config.yaml
encoder_arch: "regnet"
model: "audio captioner"
dataset: "synthesized solo parts of chorales (CocoChorales)"
train_examples: 39062
n_mels: 64
hop_length: 320
input: "log_mel"
spec_augment: true
win_length: 512
tokenizer: "word"
vocab_size: 56
encoder_norm: "batchnorm"
encoder_activation: "relu"
encoder_channel_attention: "eca"
encoder_depths: [3, 4, 6, 3]
encoder_kernel_size: 3
encoder_stem: "single"
encoder_widths: [64, 96, 144, 208]
fusion: "cross_attention"
decoder_width: 256
decoder_layers: 8
decoder_norm: "layernorm"
decoder_norm_position: "pre"
decoder_activation: "swiglu"
decoder_mlp_ratio: 4
decoder_head_dim: 64
decoder_fused_qkv: false
decoder_bias: "all"
decoder_qk_norm: false
decoder_parallel_block: false
decoder_dropout: 0.1
decoder_inner_norm: false
decoder_positions: "rope"
decoder_cross_attention_every: 1
decoder_tie_embeddings: false
init: "kaiming_normal"
residual_init: "none"
optimizer: "adamw"
learning_rate: 0.00086
beta1: 0.9
beta2: 0.98
eps: 1e-06
max_grad_norm: 1.0
l1_shrink: 0.03
max_steps: 4600
batch_size: 64
epochs: 7.5
lr_schedule: "cosine"
final_lr_fraction: 0.1
warmup_steps: 920
weight_decay: 0.3
Rows from block 5 of the text decoder of a small audio captioner, named by matrix and row number. Rows with one number belong to one neuron. Each number is 500 + 25 x the weight over its row's rms, rounded and kept within 0 to 999. All counts start at 0. Numbers have three digits each.
After each neuron's rows are labels from the 100 texts, of 14976, where the neuron reaches its largest size: "tokens" is the input token at the peak. Only what is clearly more common there than usual is listed. The data: synthesized solo parts of chorales (CocoChorales).
# gate: MLP gate (decoder.blocks.5.mlp.gate.weight, 1024x256), inputs 192-255
# fc1: MLP up (decoder.blocks.5.mlp.fc1.weight, 1024x256), inputs 192-255
# fc2: MLP down (decoder.blocks.5.mlp.fc2.weight, 256x1024, transposed), outputs 192-255

gate.654:500500490535500501499501501500467497517527500499496499506500500500503500500500498534499483500487500498502500515597500500501506500500503572501466500500500472500497642501507500501500499502502497
fc1.654:500501500501500463504430489501487501566501580490535499500500501493500500499501539500503500500500500499500502491501501500499500498501500468501497499499500496535443526501499498500550501499500562
fc2.654:500502501499502508492500502501494490490489500507494492498502498498500500501504485505531491528628495497505310500510486505499504504502499505500502491509486511498499504497500510500500502508500501
tokens: "c"; "g"; "f"

gate.743:406499497513499501500502501559427498499487540504486501500487525499501502483502502484504499502501504508503498500497519500573507510545512497501508507501518501503500499502484545503458470459469500
fc1.743:500498501496500501501508537500499398518499500501500501501497505470534500445498500525500500514499500492501500495473475501498502519509503498429440500500499498539498501502502500503506500504528499
fc2.743:499502588501503499499500487499499549504496496455486451542502495502502509495496479450487508502465500484502499500500513502528501502471601497536495557492504496495493499489501497565408505500502501
tokens: "3"; "4"; "b4"

gate.463:537546499538550546500496493454500502493478499503499480499458460531555487501498501530500493501454500568495500500499481554503494500470472497500499482500492465420501500512505463491494499449501510
fc1.463:500532500500458497476499500557485466434500501500502502501500504498498500482521457499500499499500502502503503536535500463488501500508502500495495514494525514512498504504499570504500456604499501
fc2.463:523462497552514464547500495502499501506500509532499500537501495499499499556536531506495464512500499443496502491503487500501498499499408519454521493501500499499506503554483500496498434597505501
tokens: "3"

gate.762:452491501500516500499568519501500499501499498499499500473500500501500498479509499531500501499499500499530498558500501500394537472500540501501533536500498497493437531550500496475512501498500501
fc1.762:501500502500531500438499510487499502521500501501521475502462464438503501500500501498490500500506512499492549501495507403495501476515499501501500499460500500499365500500501477497501496494503443
fc2.762:500510442497487501454494503500499461499503498500447500498508461502503500489500412500540500501499529499546493502500495505537528503551500501500500478503502500501505494495498501473501498500522504
tokens: "d4"; "d5"; "f4"; "a5"

gate.122:499500505614495491503500499497450511499471500501500500500501503470571506458492500505500446524502505499469500493500464501574499502503498502493455498500509498496503500501503502446496500499512500
fc1.122:506484500500564501500502504420502504526506499474472473500499503500500520428500502499456502503498502502494504552536500500500584458466475500500496502515489498552481499499500566500498487497502491
fc2.122:504492498508502500502520503500504500499503499496507494502497504504501502462502498499499505508517506501505501511504621503498502503501526503502507497499512493424497487500499499506506499487499504
tokens: "b2"

gate.239:471500494499501502515500585492485497499499492501498494489500500500500506486500502471501500501535479528499500495500499493501500501501538543500490560513501469553489500485502502499505502485522498
fc1.239:526632499499491519500490474499484501499503451499523515500498500505499526500407499539507502437497452500500500501383469504500499500499507482500501461504495519519500510498502510501527505507500490
fc2.239:498503511480499512500497497500498511500505498501499510499502503501501485558504574501499498488425475498486506500498497504502467405501494485550499500490496505628501505499497501501497485504502502
tokens: "double"; "d4"

gate.700:500500499544501499499465522477496497479500499487435532509500501500501500501561496494542462498500502497502502492500500498472541501455500500458498501502528499500499500499504468500501500500554498
fc1.700:494489510500499499494498469437503477480500444499492497501500498500502482499501501498537502426487503500488498491501506500501500501496502500552501499516498497501520499499505498513385466493488516
fc2.700:500484502502503496501497499454501500503500452502499507508496460499528499506500497502384500501499469484494563511504505499501498496500497503497501573504499486500499501499501486500501501501482501
tokens: "c"

gate.378:500509500486501503500498503463500499458503500501512441510504524500499500473561501660446501499500501501481500499500500521500466501500432503501500518502540500475499500534501500482501501483498492
fc1.378:515499501500499501501501501500477457501500534431500500500494500512499500501480497443501501500441500500425513498501488439499512489501501500507500499500499500501575502484501500509500500497500500
fc2.378:495490500505508500509500494412491502500503502500497499500499500505502503500499499504504505539508498503497495491504505502503496497520503503536503503494500501498590498387492565504402512497499501
tokens: "c"

gate.509:500500460557501500501500500500500500545503422487515501498470500544592525493498501504502499501499583493476497513499563499500499498500500500455500540443500501448501502497503498500517504448560500
fc1.509:500501501528525499499500496495520498479488491502499499580450485496495498479499501515500500445503475539499495501500499500491498500484499501475500481486533531449500502540524500474458505495501500
fc2.509:501497497499479496494500501502501466503584382502450501498505490470496485503483416500500505500498563500586498582480487498502562496504559469514499500504501475500524499502498489497514499498514493
tokens: "3"; "c4"; "d4"

gate.426:477499500499499500500501500500504503500497498562504536500502502500549501500500386500405500505499586501499496506499500500554500481497501500499425500499500503582459500499498520566499500538499500
fc1.426:502500501474458500497470500500500500500500511505500501499500499549501500499495499471500500510496482500499482499497493480473520499500499500497428452499499591484500502586502499598500505507392482
fc2.426:501498512498493504497481501492505500506505496505499502502500549507571502501508485508497505507496494499498501490548499479480501495497498501500500489500466486485501502495484497500538507503502499
tokens: "c"; "g"; "f3"; "b3"

gate.611:499497496472437522502500495486500499497498475503510499500467528493499499497548518391500485507473536501542498500408499510500476467500500503500551496499482503542500499488505471404500503505493499
fc1.611:483501499501526541518488529498510473499494497499480499501502465496500500501504500501436500500500500502475507501497564500591500498497493505487501493502501520518502549499500445436483500500500565
fc2.611:472518494500502499495501521500483485500492514501497499501497500494506503500505500496498499502494501487614498500500509499506503494500501498495513497499499500586492500500515479497501483507504498
tokens: ":"; "g5"; "5"

gate.103:509520497478505497519499500499499550508553500505488505499501500437501524500458469515507493499507545498590492494504499500505499488473499500500446489448501501489497474502455500501501499439504498
fc1.103:500498497518553477500471436500499462500501499500500501611499502501552463498498499499500466502476500543501501500501500469538521503555500501501499500510500458500499534500502500500556502500500500
fc2.103:507503487467499489496492534528495500498511496500491518501533500502478498498506497497500500649497500501518492508495494499501518500517507501529502551500471514504501501502493523501504502502500472
tokens: "b3"; "c4"

gate.606:497500500500501501502500500494479500504499502500569506492500500500500498499528498545500500472501501451500535498499514500466500437351501500490527500498487441628507501499500496500507505499498500
fc1.606:527499498501499500482501500499500500479502502499500514481500406501475471499540531501482500428500509499571500500500494497501563444451501499502469412452500501495407500558498500500543502500520448
fc2.606:500499594512503526506499412500494568499504500498500459500500507501501508499495490500501509502497496499392500497502501509502492498503503500496498500498504486495500378493521501505409500503500499
tokens: "c4"; ":"; "3"

gate.451:497500499520501492501506507501499500501500500504499527492469383471501507519519415501501498515499467499558522498500502501501463492472502500451499546486528499499499499498555499549499506498505499
fc1.451:502499501499499501474492499493480500501499500499505505598545500511501497500500459512498503473489421515514506502503487516500466501525496569502500497504497529500448508500501500499501510505482501
fc2.451:507514505375405492498492494502498499502510480500499512500507494497501478501500501499506494498500555501502502499500500514490498498500500484500499500505502504517499498499498498485502504501491520
tokens: "b3"

gate.92:497500499501437500503475498538501499435471500424520501539514501500500499503492500546501499465501498500501500488500498489548500500500500500500496482501499552500491500500513504498499544499520505
fc1.92:499389545527500567500501541487500506568501571463499493529499500493500500501503500500512497503499500500561500500501500469509454501501493499500450500502499443517499500502504516500500523499501535
fc2.92:502472493496519495477494491499495499492500491512499500500500495456504503500492498499505506501498496503480501500499495504499499496497499503459490510510394497500443497495510501506488507502502493
tokens: "clarinet"; "violin"; "viola"

gate.14:500496500516499502499500499499499473516501497500501499559500500500500499500500500468499504501499501469478500540506500499500504499500502501518500501498408500501500499500501500521518500501499497
fc1.14:562509541502494524500497500499501572513498508533491501503502500500442469447501499471496500503481485500466509500500487467499500503518500490500504502513499501476493523501492503499501499516468500
fc2.14:490501469500497499500500499499500502500506494486501500500504500503501660493500501502490503500484486504498496546493496500502498498491546501506522504494499506502509496529518484517497456513495504
tokens: "flute"; "trumpet"; "violin"; "g3"

gate.214:503501498506547499499500503505543501501501496500496472503498501472526503501501500519499497498475500461545451500529500500499499551500494504462501526499500533504500472499498501501500500459503532
fc1.214:500501511500433503508499498505503496462499499498501516524470500501546500462500500501511500495457502490469499508494495501475498448500464491480435458513500500500498516504502505514500503499467505
fc2.214:535500545498500500500481565497524499500536495500500524502500506501504500507552496499500481498486514497501505483499502491497501486502490501467498500502494490553374496518498439499638483500502516
tokens: "double"

gate.407:497489513501500501500541499499520503500496576500498500500500513490500489478500500499501522494534499504498500501499495501500544496499504500499493498500594450500496565498502504503497509500472500
fc1.407:500501562501498500500517500499487527498501500499502591506499507488602500528500500496497505500501500446500500502497499502501540406500501499500500502499500499501507591497501500504499501503479499
fc2.407:497500499501502501499503503501490502496500508501532442496504505498498505353504503498503498544505501501501497497501498500500514557505501537500502481493504509489500494501498505502497524503499499
tokens: "<end>"; "4"

gate.124:502497501501499501502501506501500501494500503498493588490499503500568504500526509500494496619469498532498499490498501501500465511500533500446501500496498526522498502406448498500500497499497509
fc1.124:520501492502501493499417501508501523499502499493499465542499501500427503501497500472513498501474521502502500522471502527630488489501475501500523502503503500509476495565500499502530469505502501
fc2.124:494508499493503490462501533501494495498499502502498511524509502483495498498569502495506496543511503517524499514496487499465499502501500505501499502574504550497502508564494515502499504502500499
tokens: "c4"; "a3"

gate.555:502466500499445495552531499501500553500500501500440503498508501500467501468468498486500500496496500499496534500510536526500497515501500500500497500457473452503499527490500499531499502500500500
fc1.555:500500504495468480500503498556500500507499500513474526496500489500508498466503560500500500500502499501485500502506617498482500500468499483496503499499462494503554478526475450499502534528499503
fc2.555:439500498492501499472497498502489500501500511513485509415499500502483499499377492501500500499498494502502499498500481532501508500500500506501388500452502505499513499495492499500495504514500499
tokens: "c4"

gate.199:501434499498499501532499471503556500497482500501471499493503496496498500500502502565501569500519500411500498500486513509570499502499500499499559415496499500502498500498496541459530512501500472
fc1.199:499499500502501476500453432500500558573499530501501507505494564500510499449499500518454498500501501529500502489502561607582526500500497576512498500501529501440501500564502500441499501496499505
fc2.199:485501503501499502499499501479500501499502470495497499500497488506507499499480499497531500500500499500504499618482497543516501502502505422502498504500500494453500495423500500546500499465498433
tokens: "double"; "4"; "<end>"

gate.100:501432495506459500556500489500565499499498499500500504502501518498499500505504469483476499492501502500501500483490490500592484502500525503500500500500517500481500500493432500501502456501585499
fc1.100:500500501557499503500499500498587501499412498501499501500496499499515504499548499508453500483500566499582500554500514501500497462499499496459500498500500544500499500475529488525497495500500500
fc2.100:498518500499500569503507502501499499500493513499499498489498500497512499497504499500500501505506502520503496492500500502503500501509501500495506497462498504488495472500503508501490499499500499
tokens: "flute"; "clarinet"; "a"

gate.599:498498478518500500502500502499500501500500501498501505502498501501501500433498496562499500501500495501397500500507481476499503500494500490459500472498500463497500509494501500509501567499499500
fc1.599:500500486499549478498517500541505483499526498519500501498502500500482496509499502501501497505503502502501527447502518479499469500514465467501519514500500501515502500499498517500437465501500597
fc2.599:502500502483500493499501495505502499499503499552441498500471411505496500511501539501500503432500500510489514503501501534492432451490494498490500519509498497501498517498501495454498498498503499
tokens: "c"

gate.576:493467578500500500500500501506493508497500467492490499501500501503442500433502499500539500492538499499501497499500499502500502502501538500501484470499393499486498506500547487482499549500499500
fc1.576:502500497474508501486497500500530478505594500500501500500500497486495419504499490491490489500497507539486502501502501498477480499498443500500499524502497498499506500448454499498502496502627501
fc2.576:501500500486491501499500486629502501508499503499481469499466487499491503501600500497507498500423509501494501501511503491487497488497503527489491499499500501501502498493553500481495484483527501
tokens: "clarinet"

gate.564:490499500515499483499499489501500500509500502500496501500499501512500488550490500504517500500494501499505504500492497500541520500447500505515500535503500532500499500551501503520496500502498500
fc1.564:503499500500441498500501518579469500499500520500503509617500500499500501500563468500501500500454457500548500500500499502500500499498500501397501500500543500500506500499500500479500499499500500
fc2.564:509499497499501491520498499499500500498695503496510500497507504503501506501501511501505498500477503502500497498498502501464497508535497500510503494503498503500502495531501503498500496379493514
tokens: "clarinet"; "trombone"

gate.251:496498502456465503497501501499501500503498440499497500500500500500509502525500499500499495445502500499500488500466501500500500506500501499481499505503505500500498500500501499502557540500511519
fc1.251:501503532497565500500549497437495501501561498499459501468500500464505499505514513500499494419488500499500502498501503500500477522500497505499501497503501500502448527499501501575500499497499505
fc2.251:496500500504512520507491516471497513494502500503534497502502501505521504504502503501504523518419497504499498507493494506504498512501489502494503492503499480498502495500495561504496491505499500
tokens: "d4"; "a3"; "c4"

gate.26:477502483479500474501526499500426510500501509528529518422496509500501505433494505499502515501502503500495511498500490529514500426500501499500497504499528501501499579502503500535500510531500493
fc1.26:501499501499499547552495443501503451532531499502497509499559499500500500500456500472489499534499470486499502501500515482491484604498499500516498469543500500500483500499549498500511499463499485
fc2.26:497504502497492460473502490501502504517499500518500504538500501458502393501500494502474501500501498503540501499501501489500496490497500489524512500500500550407457501516500498497501503492500501
tokens: "c4"; "c5"

gate.388:497405486504501531503500515500500483500469498495500501491504516501500533492447503527465497533503501494597502499500501498606511497504518495503500502499508500449499500505499501501500500493498500
fc1.388:503501500501503534499498503535499499501512499497500515499502499538500459497485494499465500500496502499503497500493499500500527501499502502503500500499499500494504499517488498495515500441503468
fc2.388:497499491511508457500502515499519500498499508399502500550497530498499500500498502518499456501570498501500503501496500475487504501496500498497498631495499502502487502517500455503507501498498494
tokens: "double"

gate.164:499503500507544498500501503499500500501487499499500500501467500500446500499501501556500535537530500500501500491500500462500456481527501500530500500501503441503500529446500512500499583487499500
fc1.164:424504500562499486500503501499500501499500501487500500501500500500500499489500501512500544505499500501498499500502541499455500500501503499516499500500506506545499500501503503469498501498501480
fc2.164:500500510507506500498499512499499574502500530484490504505500497486490487495495502449490501514504497501499518500498492494503509451502524500502498506495509500486494445499498505513504500502501482
tokens: "<end>"; "b4"

gate.529:500502500500500498451502497467500505501640536461500571462498501498500500497499469500500507500529500405469500500500493500502514505499510514500468580501459502502505500496498496492508502510537499
fc1.529:505500549463500496497500499502555437525499500503499501500500495500500498505491499498462499499497501478502500500448500551487505500500499500501500500503518500491485500498497500543500547499500476
fc2.529:500526495499503490490498498503414517503499502500492525498449506497502509495505497489496500509501523499503498498496500500525523517494514500501568500497501524495503527496493501515515506500501498
tokens: "b3"; "b4"; "f3"; "d"

gate.297:500497500500500500497501500500500474581501533502500526498495500448512500500470500499522493499500500476500500500500498500520501486499500452500499502501503500500500500477475500501500500466501457
fc1.297:500487501499497485467500517499521498504514500500501606500486500501503415498500500498500501531500500518504441508605503501504503521515500500505501535520528495501500535539503500508508484487500454
fc2.297:493511476586494502499499500496433480502500500501501511498355500499502489498496501502500499497501495480497503499478485501505496494500407496499499556502500501502587507500506501496519506505513492
tokens: "flute"; "g3"

gate.634:501500502533502500501519493400501500608491501496502501485500503501541500501472489496498499503507569500505500495494511465500508503502500501500500501500495410499501500500499497581502506500539500
fc1.634:499483521501493573501540501496501500498500500499498502500500500454501464497526471509525502501502530478500478499501507448499499505500503500501502545499499444501500493496522510509463569499499501
fc2.634:497502506515493496508498500490501497500502500489499504508507495500498498498506530501500484489383501499500482526501498499498499487501500403500501497501498500478500499512500497508512493492501552
tokens: "b2"; "d4"

gate.387:490501510499457458550428498500498558463499512500505503501501502500498489497500512508500466526500500502499500497501497514500481632500501536509499499506500500500478499500512500499524516500501551
fc1.387:494540500499488488544500500498452500499488500499500490536518504500585499497500500504501489556500499500500481497500500499481500554544500499521499498499494454501500436503501500442499555498499500
fc2.387:490501499503424501506488499499493501524503443497509510502499536501560499429500507502499492499499500500500472497485498498499500496500515496501506500499499481477506497500495470500514502503501510
tokens: "flute"

gate.3:462500500501499549522537501498500493547500496457500501500418499500551499570500500500501497498538508501503501500500501499499479548499500502448451502502463433499476493502589496465503521495482500
fc1.3:500499500494475445504496503500501500500499503500513562481500501476500515497547538500528524502495543500499458488509404548517504500501540467603500497500500496500500501489499448501627465513500536
fc2.3:500502502499505501503464498501502526501503506500507575484503499502500492494500507500499436488491504485478516397503449502490496496499398569498367466502500505502497501505501501498507499501482510
tokens: "double"; "tuba"; "trombone"

gate.163:501494500554510439496500481500499522507501512500499477499497500521495502499520490499431419498504465426500501500500500499498500497500500494484499501463501477462499499498500471511499500525518489
fc1.163:498501461500499423562487510524501500550499452499500550501510474500531485499568498500502488500500505529501454500500501500485499501491501502435501500500503500486524496499492501500499500500500500
fc2.163:445511500516439499539511501498520519504483506385503491646501499499500498520500498500495508498499500496500501498512530496501500501499499478475532487497483499497496501526499527499500494488498500
tokens: "d4"

gate.466:497502498497499536500475506498487495489499499524500500516500584500500499499501499500500454498500499499504497500521499501501479502508501503500500495471522501503502500500571505519513500501500499
fc1.466:500500498500502529465493533499494500449494496692499498499500501500499501500501500502581501499500500501499502566503498500501500499500500522524500500499501522500501549500501502500499468500499494
fc2.466:497494502501500495500497503500489543493502497500493499519495567497500492502502497503500501498497500499500500498507504501495496499568512501499500634502502495538497501501501499508444501500458500
tokens: "flute"; "viola"; "e4"; "oboe"

gate.156:497499499516500500502495500501500470485502499495500496506500499437499504500538500480506499500503509436507431480500493499465515483499504502499497513494446501479436493501497501535501521407537457
fc1.156:449502491500513501464494462500497503432499491500500569504501509500492499557500500501495501469499498500513504514452476485500500517505495512504501520503498617507500501500497500507501500525486499
fc2.156:609503496413488500542486468498496505500518479537499508500503500504499479553525526500501462503483503504410504505465498523470446496497478497501500474501460504558543504457499502497499471505498506
tokens: "b3"

gate.348:493515500499500470500555577495500500512500497499496504504502500504609500520520492506459500483500497486565499478504555505500503500448509496504505500487499498498500509498531500557500506506503499
fc1.348:501528498516501492563505498528501501501572503495501496565449499500499535501500501463454503525486469497551571500502503501485494436534520518475518501499490603512500501500508487490491500455502516
fc2.348:497501501499498500408500505500507514494462507503476498584476496406513500502482499499493501497496499496501499500500501500526500498410493494494499477499496500514491499503501498461492497509492508
tokens: "<end>"; "d4"

gate.698:500500497501520500500485503501500499402488536357480500610488466498507503574499557501499499495500501500500514463500502471544500502503495503483501499503500499500500500601500499500499498522518503
fc1.698:500562527585499514501511497493490511496497463418479519504500500500508500497500540466485511500481491503492504573502499436500495481497497499500508512493502443501500568456500477496495500500501525
fc2.698:503497501497499500504500463498507499506510501500502501502499504500499501500504500500496503501500501500479605496504501485467499498498497506500492499505499491491492504500501500504446500503502488
tokens: "clarinet"; "viola"; "f3"; "g4"

gate.302:500500500470460500502500499500537500502506499523503508490503570442544500500490500501501501500500500500500501498516586413499499500501499500501500498519500468501520486443500501500498591499500519
fc1.302:501520499500479488466500476504499470500503500503501499513498498505486504501499501496514496461500507538499518501499499499500477498500561500500495465501505551499482497500499501551500524506500486
fc2.302:450378496496503488496498469503502498489494499505497510502505500499501499500494498517500495528501476530502499498520500499501502501501498526506503499504497499500499510497503501507500535509483500
tokens: "#"; "f"

gate.184:495507500501498496452500500483521396501501526499501502500500534499500500498499492497502556476562534488585496463500500480479507498451505499501535501511499464495477501499499531499502501498503459
fc1.184:514500501499500528500507500500594480500493498489500499496516499497497499500500497499494514500520493553501496501499501501501502501496507500544481499500500500500566527491551515505539499456490498
fc2.184:559539502499498503530500507493551500495470505498498415534497502499489498496574500503484500509502496503500487500500500498514501503486498500401629488478480505495501500504499499475533500514481500
tokens: "flute"; "a5"; "a4"

gate.568:500500500546564543500501490560509502511499500501501449500500545499500501499501502499498500604502500501512479466499478500497500499499496503532500546448500422545499537499453487503499535481495484
fc1.568:503501500497482517489500500415500500509501449501539499533500500502500522500500499500499500524500455503500466499501499500500500502501500500558500493500514512450500500500500533500500500502553478
fc2.568:344500504495516501494488500495500502501534493502473497503449508500503466504496525501502499499504488497498510497524501503489445507548497511500491511507472493498527496577505501499501502505529498
tokens: "b3"; "f5"; "5"

gate.173:503499501500499499500499427500500484501500501501501501500454505508503501469474501499497499617490502498521504499500513500499500493510497460499502505500501500514543503501501495500501534503500501
fc1.173:495500499501462500540585496505535455529539500500500501463389452501501502469496500505500470498577476499533503498500500500510500499501493499516499502484501466510514508519501502469473504500502421
fc2.173:502494502458500481503509493497504501504502500499517500509502498501555499506495502518496498527502510540498498484500464498496499483502503500497504561504498499502467487500499498386488531500500515
tokens: ":"; "e5"; "3"; "f3"

gate.424:518500500462494497453517484501499470521528400500499486486501500509503501528503498477501452503488500517500500499499500502412500504412509500498498498533501504503500501500499475497497527528400501
fc1.424:501500500501499506468498478581498502500501506536500500501545490500501485500436404505500504501498500500500507499500505502499500500501498499499497500501501501418512503501498499500501448501456500
fc2.424:500502498501511500496492521499495488496476499503470503584498498445501494394496503506492496492490500498515496483501499496496514508500498519369505499503499492493497499521501500504502500499503501
tokens: ":"

gate.725:500472500498446483501501514493500532500500600501500444553499492550500500478499501499502498501491501502486500425503493505501500500494499501478500493423545502523574496500523501497558500560501500
fc1.725:501499500501500537500499500500500500501500474500499502529499493501442502499484500543502501500524502499532499496500500502470481501500500500500500500493500495499500501500459497492378500500544502
fc2.725:500502500528501500498496512501496500491496501497501501495499480735490492500500499496500502494489492507509499505508500394499502530534500514503500500500496501503497502500500498509593497472493498
tokens: "c"; "g"

gate.90:500469426500459520550497500489511499497517500500503503534501500500503522500500499500500522498501464500501502495502498489497480481477519500465500500518501499501539558502501500500434500484500479
fc1.90:501501561386495548500494498501501506502500477550503500499500511502502500500550489499500528504499498497508479500499500483501501494505385499500499500500499500500501507532499511499506514504499490
fc2.90:504498498504495502511530500500502498514494523499528503444484500500501502501475512489496487499524412500497508306497498489470519501490455501487492492500495500503503502503507523492544494487451501
tokens: "3"; "e4"; "4"; "e5"

gate.550:501522500500503463495442494504494500500516501512499521499500509501507496472501498508479493500497500463404501493500499443502501500501500499500498512486561501500423504502493500499531500505501500
fc1.550:505500503498499500428498506500491500501500499433447454535500522465493500495541497497483503502500500482500500502500503501512539497480503500499506501491500499501506500490501443503499504500499496
fc2.550:493496500499500499471515582503503495523562453492484499501500498502498503500487501478504499507499501498601501512498500503500548500501511496511504544416503502534498396498433500564500499469512500
tokens: "a5"; "a"

gate.728:501430503497475500501500481498501500517524500500503558499500510501490499500504500421514500614500541501500501535504500500503510501523462501500499499503499476500500292483501503500502500499499498
fc1.728:501494493499501460501392500500502500500500501499501444500500501548499500498521500452500409501503500500500500501497505499500501500478431499548500513500500501500499500516441500499500499500500499
fc2.728:503497379499529485500500606502499500488503467500507525478499556501502501482487532500497516598499500513502500499505501502503503501500510508497442498494527499498499488343496504382496511500500495
tokens: "#"

gate.224:514499500513494500522496519500500459499500497501498499499502503500569504496502498497521500505445501461500499500539486545502518487500501547476500494509498501501505501534495503488486517506509504
fc1.224:500499534499494501504500484501510503501500501501504501498500566500487500408498500500519499500524499499476501498540429528500461500499500498514425436501602501425533506508500496492502459500483546
fc2.224:499505502500501505493496501504483498597505505529502496487510500518511533452501497502506508502500496348501500484499497506487500501488498503498496494486498512498505534499500502498502514500499486
tokens: "3"

gate.423:500500500497500500500501491507500501501500500474499500499500500516492501500520425500500500500501495602500471500456500517500500501500501499470482500526501524594500500499570499554500500495500500
fc1.423:499483500500500500498500578500500500478497500455511497500491501500500487508511510500500498500479497499500499500514500526466500500500519485501500492500500500522499499501535471499500461501500547
fc2.423:500502500476501443483477498500502500500498507508505489497502507500521499453500501506498500502598594501477495488495463499494486495471478532479499498495499503498505501501495497499501507522492500
tokens: "c"; "f"

gate.292:499481499521500490497500500506499503495497503551460499499448483499500530501476500512514471477522500518494485505498484531508501502495493501500501440456497492494512541499494493500499500465513549
fc1.292:498538498563536500514491537480512506549501499487500445510491500498551508498498512512499500498501494483500505499498500502504498498498449499501514503500506518501504520506500487502498501476527501
fc2.292:479506561501447502449503497490508499493540414498499486496500498508504489486502441493503527493499498465501459527505506503530501498495556499513501534506583477455500499485505499492504512499497501
tokens: "<end>"; "3"

gate.20:500500499506500500501448554555504493447503495499500500543499500497500566503499500499505478437520502529500500524519548450488475495500498500484502504501505493500497499459521499530498573499502500
fc1.20:500499500482502500501408503500498492467499497500495475528498547468500500500499499501568523500500500500500501505511480501500513479532500551499471500539497497464493504500507501503499499500494500
fc2.20:501500523497501501498497405492500525504504498504497499501496548508521500538488518504501507492494499422344533493507563537499418500503501497503477503502502499508499505462500499499489517497490501
tokens: "d4"; "d5"; "4"; "5"

gate.148:518494561496492501509499518500495499500501501526500452500496504386500500479524455496502548507531499500443501500500500511519500435500499502500500548500500499499500536520501567495498500486523500
fc1.148:499501498504451446500498498502577500500500500502471498505502500500502501514501500500502497500496490489501501491503540502501500499500499501501501500501495500501503500500501426485501501508469506
fc2.148:499468492508506489499496500511497499537497509503496469500499499478500526501500543502502472503392505488498518499501498497483500503495497502500500499499532494507501512540498500500507497459502446
tokens: ":"; "3"; "b3"; "f4"